python train.py --encoder_arch="vit" --model="masked image model" --dataset="microscope photos of single blood and bone marrow cells" --train_examples=97085 --image_size=64 --crop_scale_min=1 --horizontal_flip=true --translate=0.12 --method="mae" --mask_ratio=0.75 --loss="mse" --encoder_norm="layernorm" --encoder_norm_position="res_post" --encoder_activation="gelu" --encoder_mlp_ratio=3 --encoder_head_dim=64 --encoder_fused_qkv=true --encoder_bias="none" --encoder_qk_norm=false --encoder_layer_scale_init=0.1 --encoder_parallel_block=false --encoder_inner_norm=false --encoder_drop_path=0.15 --encoder_patch_size=[4, 4] --encoder_layers=16 --encoder_width=160 --encoder_positions="learned" --decoder_width=128 --norm_pix_loss=true --decoder_layers=3 --init="torch_default" --optimizer="adamw" --learning_rate=0.0011 --beta1=0.9 --beta2=0.99 --eps=1e-06 --max_grad_norm=1.0 --gradient_centralization=true --max_steps=9800 --batch_size=192 --epochs=19.4 --lr_schedule="wsd" --decay_fraction=0.2 --final_lr_fraction=0.05 --warmup_steps=490 --weight_decay=0.3
Rows from block 8 of the encoder of a small masked image model, named by matrix and row number. Rows with one number belong to one neuron. Each number is 128 + 32 x the weight over its row's rms, rounded and kept within 0 to 255. All counts start at 0. After the name is the row's rms in percent of the matrix's.
Before each neuron's rows are labels from the 100 images, of 14976, where the neuron reaches its highest value: "top examples" is what is common among them; "patch colour" is the nearest of a few named colours to the mean colour under the peak. Only what is clearly more common there than usual is listed. The data: microscope photos of single blood and bone marrow cells.
# fc1: MLP up (encoder.blocks.8.mlp.fc1.weight, 480x160), inputs 0-159
# fc2: MLP down (encoder.blocks.8.mlp.fc2.weight, 160x480, transposed), outputs 0-159

top examples: cell type: promyelocyte
patch colour: purple
fc1.252 097 [145 159  63 147  99 147  97 102 114 123 116 169 166 144 143  79 138 150 136  95  83 151 190 139 141 126  70 201 154 100 123 160 184 116 136 179 143 104  69 159  77 147 115 145 128 123 120 124 136  83 125  85 106 152  49 162 112 176 204 110 145 112 141 113 153 134 105 137  82 152 225 163 137 151 152 112  87  96 142  96 140 128 154 156 189 114 113 141 134 146  51 161 120 127 104  98 109 103  79 112 155  95 137  92 181 152 178 109 145 105 175 112 110  84 147 131 179 143 103 103 185 132 113 153 145  90 162 107 134 134 125 153 143 119 128 102  86 133 110  90  77  87 115 124 160 146 164 170 143 100  41 143 123 156 134 107 160 101 147 100]
fc2.252 094 [130 116 124 183 105 104 161 163  82 133 111 142 125  99 149 201 107 127  64 123 122 145  72 145 120 169 140 124 122  96 113 156  98 103 144 103 144 139 108 127 124 103 175 129 106 125 169 166  80 176 180 157 133 153  95 106  94 170 133 102 118 119 138 111 195  94 102 145 137 170 181 175 164 150 114 136 196 118 183 152 121 105 100 118 159  95  97 145  98 130 105  99 103 142 119  78  94 116 122 132  90 109 178 165 186  97 194 136 142  79 163 106 102  98 147 102 169 149 129 130 147 118  75 165 121 129 119 133 164 146  86 169 140 143 133  64  85 168 129  64  71 161 139 215 116 141 129 129 107 125  55  62 151 160 115 171  87 139 142  82]

top examples: cell type: eosinophil
patch colour: purple; grey
fc1.95 091 [151 118  78 130 109 156  97 129 141 104 150 118 118 108 172 165  97  82 113 110  63 143 209 158  70 107  99 113 173 145 146 144 126  90 135 179 157 152 126 105 152 151  97 153 125 143 111 142 134  47 152 103  89 121 102 108 135 174 168 134 115 164  86 135 106  91 140 158 152 142 156 110  92 127  74 134 107 124 180 174  56  72 149  94 119  87  93 155 153 139 108 125 143 125 165  99 164  96  97 174 101 128 148  55 167  77 192 111 114 184 127 187 122  96 179 156 175 165  98  90 122 124 116 166 125 185  74  93  80 139 110 131  90 102 164  90 162 153 117 184 110 101 114  78 139  93 116 143 154 155  99 130  92 152 135 119 174 109 116 123]
fc2.95 094 [ 49 141 157 214 143 141 156 123 109 128 171 135 126 134  86 137 127 140 162 108 142  72 119 105  61 144 112  93 136 110 104 111 143 103 117 140 116 112 136 179 109 109 103 121 116 145 108  76 136 200  64 112 127 144 162 185 134  85 135 129 154 112  66 112 142 179  91 149 126 113  91 135 130 166 111 137 108 108 160 134 182 134 149  86 136  95  88  58 117 120 134 151 143 150 130 128 144 115  93 144  54 109 114  62 195 121 135 150 125 137  91 107 146 161 119 144  94  90 119 121 175 119 159 139 158 126 206  94 174  94 222 124 126 120 160  50  89 139 176  67 138 122 130 154 145 107 140 175 142  84 149 172 105 112 133 187 128  97 114 136]

top examples: cell type: artefact
patch colour: pink
fc1.71 108 [172 153 201 161 126 126 134  99 116 117 206  95 121 128  64 192 117 100 144 103 194 132 131 178  99 107 161 162 105 124 112  84 140 144  50 162 163 125 141 189 177 113  57 122 173  78 116  80 189  92 169 131 129 135  60 147 141 111 108 124 113 164  98 144 123 125 112 100 167 131 182 139 131 111 124 177 180  81 152 118 130 158 118 131 100 114  69 174 121  72 139  99 134  99 149 151 190 121 110 129 151 124 109 113 150 111 145  81  32 133  93  76 103  86 116 173  95 139 115 111 121 131  85 139 162 125 163 141 132 131 101 131 109 118 134 142 104  98 104  81 163 137 127 200 130 133 128 102 160 105 126 165 139 137 122  98 137  73 111 124]
fc2.71 106 [ 86 120 167 140 138 169  91 102 132  81  68 144 166 104 103 110 133 115  41 162  85  92  90 140 139 108 149 125 164 109 147 119 133 119 127 131  35 130 194 130 164 144 122 152 147 113 109 147 121 135 114 142 137 105 143  33  76 181 152 114 164 135 135 122 179 132 113 181 144 151 113  93 114  92 131  84  74 172 125 127 115 164 116  75 123 123 150 130 108 132 191 150 129 158 142 106 130 110 174 157 137 123  74 114 144 137 147 212 205 151  95 125 185 132 121 139 150  75  36 162 135 127 137 146 104 132 110 103 120 119 131 185 155 152 121  96 146 155 134  95 102 178  81  79 125 150 118  77 118 146  85 173 103 170 133 119 127 172 129 151]

top examples: cell type: promyelocyte
patch colour: purple
fc1.67 114 [134 147  84 129 128  99 117 114 130  45 135 129 106 124 130  93 149 140 108 120 110 121 164 140 145 136 129 107 159 107 174 129 154 122 137 147 176 134 170 115 148 109 119  77 105 144  64 111  90 170 217 123 157  49 138  65  64 117 193 168 122 156 123 115 135 106 102 139  89  56  96  64 114 108 145 135 145  85 153 114 162 103 141 136 114 144 144 147 123 140 189  98 176 106 182 127 152 189  70 101 109 144 154 107 140 202 136 120 105 166 110 151 137 107 112 136 221 129  98 111 143 100 119 125  71 107 166 159 114 123  85 136 113 138 126 142 178 116 133 128  96  92 101  69 143 178 188 146 144 125  97 178  89 117 159 143 169 162 122 172]
fc2.67 106 [142  99 122 137 133 167 129 131 108 111 137 159 120 120 118  46 131 134 123  95 127 131 151 131 173 114 150 138 114 156 142 148  93 138 148 130  99 126 145 126 153 172 121 124 170 172 110 218 108 145 193 136 130 148  92 145  90 159  75 103 121 133 106 111 111  68  81 184 102 117 146 112  95 138 144 147  67  68  67 139  60 131 109 174 141 152  81 158 117 143 182 140  84 123 139 184 125 167 116  91 117 137 123  93  40 143  88 132 142 168  99 104 160  85 175 110 146 147 120  64 131 126 140 155  81 125 171 151 151 149 123 186 136 100 156 139 156 144 128 113  97 159 125  76 178 158 135 151 105  55 149 164 109  67 148 110 135 128 168 222]

top examples: cell type: artefact
patch colour: pink
fc1.243 100 [128 109 133 171 128 173 146 111 144 160  98  96 146  98 123 152 112  83 169  97 143 127 139 139  87 151 126 141  95  68 108 123 133 168 118 149 150 106 133 128 109 112  77 109 159 113 110 149  85 115 161 113 134 155  65  95 222 191 139 103  66 182 134 170 115 114 163 118 127  88 166 162 120 159  85 132 101 116 124 146 107  63 112 122 109 110 109 166 194 149 187 101 255 103 118 142 115 127 100  65 155 108  95  85 123 174 132  86 118 164 122 115 129 125  94 131 151 146 154  85  96 146 112 141 149 158 130  97 135 156  89 133 110 102 128 109 119 107 123 103 123 102 136 136  61 152 144 162 144 135 131 123 174 111 229  57 161 128 121  95]
fc2.243 110 [131 107 141 114  97 151 100  97 118 152 108 126 121  66  95 156 103  53 142  77 161 100 127 118 125 139 148 107 117  97  84 163 167 154 109 135 144 152 142 107 131 123  80  76 103 166 183 158 146 158 158 159 135 115 111 132 150 123 111 113 118 151 173 209  79 113 204 129  94 124 170 116 178 143  77 117 112  83 173 171 107 102 192 146 107 145 159 194 170 159 133 173 143 131 149 153 124 141 119 108 149 138 141 151  92  55 115 130 157 178  92 105 124 124 143 173 149 158 126 147 158 110  77 135 127 153 139  75 145 164  90 150 174 192 113 117  80 150 142  90  27 141 161 196 109  76  94  76 110 115 122 108 166 120 163 151 146 140 115 119]

top examples: cell type: segmented neutrophil
patch colour: purple
fc1.322 057 [164 143 153  93 125 130 140  84 126  94 172 136 121 114  57 112 163 133 110 100 178 135 193 209 123 185 124  99 115 162 165 106 121 199 147 114 150 150  84 118 132  84  92 130 143 169  87 166 128 121 120 128 134 145  65 145 139 148 156 106 125 157 168 157  91 155 114 123 113 135 146 124  88 110 125 140 135  64 115 129  93  97 158 117 101 145 155 132 123 130 111 151 159  99 115  91 155 201 139 134 150 250  96 124 101  83 138  85  95 104 131 207 141  23 142 150 102 172 161 146 152 112 137 136 130 129 154 151 103 148  78 110 190 123 173 114 174 143 120  85 141  80  94 126 110 114 140  94 114 146 131 106 150 128 162 109 200 142 112 141]
fc2.322 062 [178 158 119 136  97 141 104 145 110 118 101 161 139 183  67 174 127 113 144 136 141 122 128 120 238  71 121 115 130 146 109 101 160 156  85  99  93 105  98 131 120 126  46  98 184 171 124  82 139 161 120 130  88  99 161 161 176 132  33  97 122 112 131 143 150  59 130 173 110 192 142 133 143 139 115 139 139 117 140 141 132 147 122 154 114 145 143  90 126 154 119 132 155 127 131 111 134 120  91 128  99  38 107  72 176  98 179 132 146 182  97 148 163  85 146 159  87 119 124 124 167 122 112 168  90 138 132 185 116 169 158 118 153 151 150  70 130 136 104 191 104 178  95 133  98  94 111  71  67 152 126 135 134 117 154 156 123 139 159 174]

top examples: cell type: erythroblast
patch colour: purple; blue
fc1.372 104 [163 185 105 168  40 123  99 107 116  70  64 131 127 116 175 100 134 135  97 159 110 110 108 119 116 138 116  83 170  84 125  82 144  96 116 151  80 146 186  74 113 188 133 103 159 161 104 178 158  68 169 142 127 124 155 137  86 190 158 180 165 102 136 121 141 132 155 150 138 116 186  46 130 125 144  92 124  98 152 120 125 127  92 101 165 131 128 149  75  75 161 128 147 123 203 118 107 132 174 104 138 115 146 124 144  80 191  95 169 152 145 155 102  81 138 103 130 127 112 144 146 132 114 150 135 105 164 116 108 123  74 124 113 165  97 125 115 137 161 190  98 101  94 113  79 139 164 169 163 146  68 128  99 114 128  49 122 143 105 103]
fc2.372 115 [163 154 148 130  99 131 148 113 114  73  73 129 163 117 118  80 110 126  79 102  91 144  48 183 227  41  94  85 139 139 161  93 139 139 137  67  98 145  83  56 115 175  85 201 105 137 123 154  90 168 179 141 151 142 100 113 118 148 171 140 161 121 141 111 116 170 140 135 153 134 177  93 115 123 133 127  81  98 139 172 149 127 124 115 160 143 149 122  88 156 155  96 109 115 143 125 149  92 149 134  82 129 145 163 151 166 206 132 132 123 164 117 117 144 119 124 104 142 122 142 164 144 148 157 154 117  88 133 100 181  98 130  95 131 159  98 104 139 110 106  78  68  64  87 169 116 183 128 139 154 122 121 171 102 206 148 118 149 119  98]

top examples: cell type: erythroblast
patch colour: grey
fc1.83 092 [179 156 141 114  77 131 100 114 122 184 124 160 137  75 143 184 113 135 104  52 154 149 142  97 107 145  82 127 165 161 197  72 180 165 105 101 139 136  93  66 153 199 116  93 115 174 121 147 132 120 126 135  85 138 217 117 118 108 157 117 122 134 148 146 157 136  77 186  69 137  72 115 102 123 129 103 167  94 101 130 173 142 127 104 162 125 129 115 109 105 151 101 116 139 177 137  88 120 125 128 145 187 142  85 149 114 126  24  70 127 113 181 111 159 142 127 102 169 145 166 200 139 124  97 159 121 139 111 119 134 128 150 119 127 108  91 119 145 137  97 120 111 115 114 113 109 164 113 149 120 128 246 110 159 109 127  86 146 124 138]
fc2.83 089 [135 132 118 101 123 169 136 107  86 101 100 133 122 138 160  94 134 145 194  37 167  99 105 158  82 149 153 129 130 151 133 192 131 132 159 135  78 135  61 110 118 163 169 142 178 169 103 153 164 104 144 144 105 120 205  98  76 154  97 121 129  74 154 124 119 103 133 146 153 147  76 102 155 137 129 128  95 140 142 115 137 152 120 106 131 123 123 113 142 130  82 122  95 130 142  78 155 172 145  96 125 172 105 192 114  65 133  94  95 122 129 137 141 148 160 118 116 155 109  98  99 157 143  89 113 138 194 101 133 117  99 138 167 109  87 115 167 130 113 178 160  38 137  94  74 190 114  77 210  81  42 125 163 130 113 121 128 180 114 153]

top examples: cell type: artefact
patch colour: purple
fc1.136 106 [155 118  97 128 140 174 111  69 103 211 127  93 116 113 148 185 168 150 150 157 102 123 203 122 117 107 155 193 160  77 126 148 142 120 115 183 177 121 116 117  65 162 109 129 122 108  97 140 115 126 121 101  99 161 104 154 176 193 151 125 148 176 148 165 122  91 162 160 157  73 144 128 121 137 161 170 136  94 123  83 110  87 135 145  92 102 153 198 199 135  87 132 200  97 154 134  85 142 116 100 132  94  84  75 121  44 127  97 153 156 120 150  97 125 129 166 180 102  95 122 144 119  92 127 149  84 133  94  90 177 112 149 130 109  97 127 114  72 102 111  88  81 123  85  96 137 129 165 156 116 125 127 167 199 140 107 138 122 145 127]
fc2.136 130 [139  89 168 193 112 190  67 170  67 162 155  81 144  59 152 160 120 133 109 169 123 152 138 103  63 201 148  83 107  83 147 116 125 129 124 175 133 191 161 136 104 158 194 110  94 116 165 159  89 131 106 131 108  97 133  94 181 121  87  72 147 153 108  83  96 120 114 122  88  97  97 103 135 140 116  79  87 120 167 149 164 153 156 127 146 120 100 125  89 122 154 139 166 194 185  95 136  94 127 109 133 118 126 151 134  96 142 171 200 162 111 114 161 168 182 102 139 134 121 165 142  54 154 148 116 134 140 137 132  83 152  86 144 110 138  88 149 183 145 105 140  98 124 160  99 104 124 173 151 134  78 111 162 133  96 124  89  97 117 159]

top examples: cell type: artefact
patch colour: pink
fc1.201 029 [145 140 167 143  95  77 121 148 110 162 139 147 146  82 103 112 108 127  52 158 132 113 166 110  94  96  94 137 127 122 122  89 123 209 172 125 123 130 131 138  94 154 163 149 152  62 158 151 151 164 137  87 118 117  88 141  47 177 212 175 154 108 149 191 137 142 147 123 112  95 168 211 110 146 154 162 132  77  40 113  98 137 151 107 104  86 109 137 134 131 171 152 176 119  83 145 138  96 155 109 116 163 176  92 110 127 140 140 105  86 102 134 101  75 152 145  94 201  74  74 149 104  95 110 117 120  93 146 146 139 114 148 166  90 121  87  97 159 157 122  73  65 126 102 131 120 113 156 170 105 124 161 113 104 142 102 116 108 120 144]
fc2.201 032 [135 115 160 121 114 161 135 109 117  99  88  69 118 144 183 126 140 128 121 137 127 139 165 147  18 224 140 138  81 159  94 138 107 145 148 174 154 137  92 182 140 131 191 106 115 121 148  93 174 112 134 106  63  92 213 174 117 107  75 158 172 129 141 145 155  93  89 162  79  28 137 135 173 107 124 153 171 159 155 137 113 178 141 142 110 126 101 151 123 142 157  92 127 144 134 135 118  97  75 123  92 111  94 137 115 132 127 149 136 111 132 154 138 162 111 152 133  96 110 135 171 139 146 144 118 142 145  45 126 114 164 146  92 106  99 159 131 149 170 179 101 149 177 113 109 132 176 108  98 123 106 159  62  82 128 112  70 126  96 144]

top examples: smear: peripheral blood
patch colour: pink
fc1.460 107 [135 142 138 154 157 130 118 128 174  98  93 109  91  93 111 166 119 104 120 143 144 112 127 128 113  93  58 111 181  79  89  60 164 133 122 115 128  99 148 133 149 145  91 120 127 139 128 166  17 137 133 126 124  52  32 167 142 198 143 130  97 118 139 142  78  80 127 160 162 131 127  94  75 156 131 173 126 120 184 105 112 188 184 183 116  74 136 176 123 109 156  91 114 122 126 121 111 135 128 155  86 153 110  71 140 145 148 122 115 157 179 166 113 127 120 169 118 122 177 137 156  95  55 105 105 116  86  77 145 115 171 150 160 153  98  81  71 128 118  87 159  94 126 139 163 160 134 130 153 113 118 153 168 155 133  97  92 133 141 167]
fc2.460 119 [130 166 157 104 145 110 188 152 123 150 139  92 182 104 109  98 127 121 143 100 120 116 183  89 166  98 140 132 116 117 154 144 118  91 152 139 123  74 207 104  66  95 118 108 125  70  63 181 171  80 136 109 150 202 113 172  73  87 188 110  73 149 101 143 120 105 105 100 129 176 122 148 179  76 127 125 148 114 124  92 123 111 148 155 122 141 127 115 125 143 117 146 119 121 155  86 134 132 131  96 183 161 138 111 153 101 132  91 155 110 124 115  94 132 154 132  81 179 116  90  99 180 133 138  91 132 160  93 128 125 117 155 185 158 124  96 171 123 142 115 159 121 151 105  83  74 170 154 132 187 137 191  93  97  38 165 150  43 122 124]

top examples: smear: peripheral blood; cell type: segmented neutrophil
patch colour: white
fc1.364 121 [121 128  95 156 126 140 108 118 109 115 102 132  76  94 133  70 101 111 118 178 141 141 143 176 107  93  98 124 172 123 172 106 146 122 128 132 165 117 166 104 115 152 122  87 101 147 106 104 155 121  62  92  16  89 114 138 164 189 145 134  93  98 137 140 131  79 136 185 132 132  84  99 159  72 118 163 122 117 100 126 151 184 152  97 152 103 102 181 134  95 118 128 128 120 114 130 151 203  49 184 149 148 129  75 123 100  81 171 173 140 164  99 104 118 104 129 170 141 116 142 144 147  90 160 184 132  88 105 148 143 179 133  96 108 105 108  99 130 130 133 149  36 114 133 124  91 122 168 157 124  71 125 223 141 141  72 112 132 117 146]
fc2.364 108 [172 167 104  88 137 110 118 133 255 197 158  92 111 142 115 102 134 148 102 184  63 122 148 155 116 107 169 122 126 167 153 127 157 172 132 153 138 150  75 126 153 145 114 128 106 139 146 118 102 117  83 107 112 129 117 104 105 121 123 145 149 171 150 133 101 123 122  50 127 116  95 121 163 114 150  96 104  58  71 102  80 144 187 146  79  97 117 178 139 111  86 159  82 109 127 168 201 103 164 107  74 131 117 136 176 138 166 117 135  95 199  96 128 120  85 143 110 145 137  98 165 146 110  83 117 124 141 149 141 119 175 111 160  73 107  82 147 104 145 119 112 115 112 168 107 148 111 146 148  97 125 159 105 115 156 160 108  28 120 138]

top examples: cell type: segmented neutrophil; smear: peripheral blood
patch colour: pink
fc1.244 110 [155 173 127 145 119 129  95 144 124 139  72 162 164 140 149 134 125 148 131  89 145 120 191 128 141  97   0 152 168 138 144 150  63 125  71 155 111 120  76 104 142 109 127  50  80 146 145 149 139 179 141 103 119 129 126  55  73 155 170  81 125 108 138  97 169 166 108 114 100 115 189 148 121 125 139 167 116 113  86 111 112 150 123 118 142 118 156 153 121 111 155 177 131 113 121 109 118 158  83 129 123 180 126 133 119 100 138 123 128 124 179 113 116 116  98 127 202 142 129  85 149 123 124 136 112 106 135 113  97 119 156 172 141 102 136 117 122 120 132 177 123 105 118  76 129 145 195 164 139 103  32 136 137 168 130 127 244 123 123 117]
fc2.244 103 [116 163  76 137 110 119 220 147 150 108  47 158 148 145 120 134 108 134 147 114 117 138 111 185 245  64  92 142 172 113 122 148  94 150  90  44  50  98  69 118 158 133  94 112 136 118 132 125 143 162 138 107 134 123  93 117 118 210 118  72  92 138 167 124 106 116 127 135 132 147  95 149 135 136 128 143  83 184 112 154 103 143  83 152 145 153 126 101 126 170 136 140 113 109 126 104 126 140 151  95 141 148 118 129 111 157 156 135 115 122 145 104 170 106 119 136 141 115 139 103 136 148 131 186  90 134 142 132 123 250 116 173 124 135 192 129 131 124 131 168 108 131  40 103 137 153  73 158 102 128 107 124 134 145 139 165 165 100 164 127]

top examples: cell type: segmented neutrophil; smear: peripheral blood
patch colour: white
fc1.357 099 [102 158  44 192 119 105 131 126 130  99 147 219 118 102 108 121 122 131 119 119 122  99 138 174 139  87 112 161 165 103  93 169 100  79 135 153 168 109 141 128  86  89  73  63 141  71 104 111 145 109  75 111 119 105 140 180 176 128 183 152 130 112  67 121 158 114 147 131  95 149 148 106 149 129 130 175  75 102 101 116  90 132 133 158 127 106 165 145 149 147  80 172 151  94  67 128 109 220 115  53 104 169 172 134  97 168 142 124 159 163 145 126  94  92  69 183 155 107 126  96 141 136 148 179  79 120 156 106 147 102 102 104 145 126 147 107 168  99 129 120 111  87  89 171 112 156 183 125 161 128 100 125 182 145 160 123 132 144 153 111]
fc2.357 110 [107 115 108  82 111 152 104 129 152 134 157  86 124 160 209 107 127 123 162  90 119 180 111 131  90 160 114 109 114 130 158  98 142 171 142 121 135 164 104 145 136 142 215 167 197 152 130 159 180 162 118 145  92 144 206 143  56 156 106 143 122 104 187 145 147 120 118 149 142 124  65  89 135 107 119 109  89 131 178 132 108 147 101 100 146 176  99  87 149 116 119 132 113 146 150 136 165 103 130 153  79 108 119  99 169 149 117  85  84  93  80 160 138 186 136  95 129 141 119 139  86 132 135  82 115 139  68 119  65 122 110 134 132 104  72 120 117 129 106 148 167 139 141  68  68 137 125 128 186  77 133 120 208  49 123 104 124 182 117 179]

top examples: cell type: artefact
patch colour: white
fc1.145 122 [184 111 161 143 133  89 120 125 109 111 115 138 139 120 101 154 120 139 157 141 138 200 142 118 123 157 162 108  91 133 105 123  76 129 171 128 129 142 108 169 185 166 120  73 135  92  73  83 180 145 152 139  93  79 124 143 134 168 119 112 113 160  98 130  70  97 100 110 178  90 154 141  73 139 126 153  86  79 107 122 155  47  81 137 147 145  56 137 113 155 114 128 187 139 148 134 149  88  19 167 163 136 137 123 171 172 197  81 114 157 146 128 116 120  93 134 108 152 175 111 109 180 101  95 141 131 118 116 169 116 205 107 106 106 131 137 178 158 106  83 128  84 117 134 116 136 136 121 140 119  76 135 184 161 165  93 153  74 107 166]
fc2.145 114 [ 70 149 118 121 166 157 107 122 114 114 110  98 179 165  94  90 160 135 141 139 236 123 186 169 117 114 119 134 145 171  92  82 114  75 103 158 131 138 108 120 106 118  92  84  81 185 137 117 102  96 127 108 164  87  98  94 117 143 204 137  99 171 132 147 150  79  94 184 160 158 117 122 102  87 156 118 139 142 132  88  68 139 107 127 102 123 150 145 122 125 155 134 135 130 102 157 169 180 193 124 181 178 115 110 140 146 149  88 147 102 109 145 107 136 119 158  57  75 109 145 127 102 101 138 154 127 208  86 106 125 117 160  90 188 121 227 119 102 172 131 119 106 162 177 146 162 155 105  93 164 105 129 148 113 124 116 128  96 136  92]

top examples: cell type: artefact
patch colour: purple
fc1.167 089 [ 98 116 116 135 106 173  98  67 131 166 194 109 139 118 172 177 161 162 153 159 131 130 221 119 165 136 133 100 156  87 160 139 171 106 143 162  79 147 108 118 131 144 112 114 143  76  66 168 107 119 164 119  95 136 127 190 126 140 187 118  99  93 111 120 126 130 139 117  92  77  59 132  87 148 168 111  94  90 138  74 147 128 126 187 112 115 137 178 163 164 147 138 154  95 190 147 143 133  48  75 174 157  70 110 174 109  93  90 119 120 131 145 108 120 165 155 128 137 116 108 123  74 118 152 117  71 165  97 120 156 112 127 116 142 101 104 116  85 147  82 148  70 120 127 133 143 151 155 155 146 174 143 110 219 151  80 152 119 113 102]
fc2.167 089 [230 118 124 156 124 134  98 159 105 143 102  72 162  17 104  96 127 132  89 150 146 166 101 101 133 147 127 171  54 110  91 169 131 106 149 166 131 205 137 112 195 175 139 118 100 120 159 133 134 123 109 139 107  97 111 131 145 120 127  79 112 143  80  94 102 101 136 123  91 124 149 161 141 195 124 150  99 126 131 132 119 132 114 122 115 132 133 155 105 168  74  83  85 179 186  83 141  94 187 189 144 189 121 156 113  53  97 169 178 186 129 111 185  95 167 126 135 117 108 134 109  86 129 123 115 136 158 138 109  93 168 112 124 140 155  94 159 156 130 147  71 163 103 125 127 170 160 127 106 163  74 116 143 135 109 129 100 133 128 113]

top examples: smear: peripheral blood
patch colour: purple
fc1.265 104 [ 76 132  85 122  99 148 113  98 104 150 114 126 104 107 142 160 144 142 183 114 118 135 140 143 164 147 131  88 150 114 198 109 127 135 122 112 141  91 110 142 134 177 158  77 141 164 118 153  81 147 179 100   0 112 183 123 104 163 172 148  81 107 142 109 174  72 125 158 112 149 211 124 104 118 112  89  99 119 181 121 105 200 154 152 135 166  72 139 153 119 114 176 153 105 179  77  74 172 144 144 156  87  49 141 107 125 164 103 117 103 156 129 110  98  92 111 134 149  95 133 123 124 115 156 122 135 139 115  95 181  61 121  93  70 118 115 103 133 140 157  99 115 102 141 121  79 143 179 149 167 151 128 187 162 125 128 137 111 105 137]
fc2.265 096 [ 97 173 177 189  78 109 127 122 133 201 176  68  91  66 103  41 121 140 108  97  76 161 145 103 221  88 134 101 117 152 124 122 140 160 149  80 107 161 137 108  92 187 106 159 104 139 137 164 160  69 150  98 156 112 113 110 111 102  95 125 129 137 137 133 107 190  89 102 143 120 129 133 114 194 132 165 107  87 111 118 134 172 130 201 148 145 134 109 131 127 122 113 142 160 145 114 169 142 156 168  94 110 170 163 135 116 128 123 172 110 138 108 141  93  98 124 105  92  64 161 143  91 102 159 156 126 150 169 161 148 167  97 156  90 153 147 128 140 149 146 132  87  89 127  80 130  47 143  96 130 149 125 131  99 211 167 122  97 122 113]

top examples: smear: peripheral blood; cell type: segmented neutrophil
patch colour: pink
fc1.192 122 [161 166  92 123  86  98 111  85 105 135 195 136 139 154 122  84 147 128 124 116  96 112 133 161 105 114 141 159 153 136 162 139 185  71  96 107 119 171 129 170 102  78  81 111 150  84  53  88 230 147 113 157 133 131 132  58 108 122 146 116 152 134 139 119 174 116 103 136 107 123 108 156 144  91 111 137  96 113 134 149 159 126  92 106  98 139 107 115  89 167 155  86 145 113 134 108 121 113 147 111 231 181 134  70 134  72 160 125 121 120  82  96  99  99 139 117 168 136  58 179 125 158 164 134 161 124 172 160  90 128 110 105 137 172 117 132  58 110 137 216 119 123  98 124 115 127 130 186 147 154 177 131 158 179 129  97 155  89 115 158]
fc2.192 112 [111  92 136 103 113  71 139 103 123  51  17 153 158 112 130 103 103 120 152 127  66 148 128 145 166  85 199 112 137 147 167 139 197 149 106 102 103 139 157 109 117 127  97 159 138 122 101 134 158 136 124 141 156 202 126  92 145 112 179 110 102 130 130 146  71 163 101  91 166 165 130  79 115  71 124 178  89 164  96 175 146 161 133 134 161 126 126 130 138 113 179  98 188 131 148 138 119 112 106  73 178 122 122  71 116 135 199 147 158 121 168 154  66 120 136 128 132 175 162 113 113  94 142 147 130 113  95 132 116 190 142 147  60 109 148 105 125 117 113  93 208 119  88 179 134 128 156 100 111 133 118 123 190 145  83 117 157 126 111 115]

top examples: smear: peripheral blood; cell type: segmented neutrophil
patch colour: purple
fc1.186 099 [133 140 152 166 113  23 105  90 138 122 111 111 129 143 105 131 103 112 149 117  91 140 123 144  99 139 133 104 110  94  68 116  34  58 139  95 124 151 147 156 144 164  86 196 186  89 131 168 172 133 144  95  87  99  76 161 108 128 161 159  90 104 137 147 190 128 138 132 161 156  72 211  95 120  80 119  92 138 115 144 177 182 133  58  81 142 122 109 162 157 153 119 114 130 163 147  85 139 116 177 176 122 137 103 135 121 135  96  88 129 103 131 102 100 131 171 106 184  83 117 107  87 149 136  93 167 109 146  97 174 155 116 126 152 151  69 126  93 142  99 135 123 117 117 124 159 137 175 155 116 132 183 151 117 155 109 150  67  88 152]
fc2.186 103 [120  76 111 146 165  78 104 154 110 178 112 109 115 122 212 149 119 116  75 147 146 138 114 148  79 158  78  58 149 133 140 161 159 183 143 154 144 171 163  73 138  89 206 137  80 142 132 147 124  89 115 160 153 140 109 130 110 122 120 162 167 170 120 131 116 106 136 131 124 120 156  94 171 104 115 141 141 152 146 148  96  81 195 185 188 151 146 109 121 137 190 102 105 168 143  98 114  97 106  95 103 138  77 128 108 116 168 205 146 131 165 187 134 169 157 112 119 125 110  69 128 130 164 152 104 135 132 138 151 115  59 140 142 134 113 120 114 142 176 147 108 108 188 148  76 162 120 152 124 117  36 103 102 179  81  92 115  98 139  83]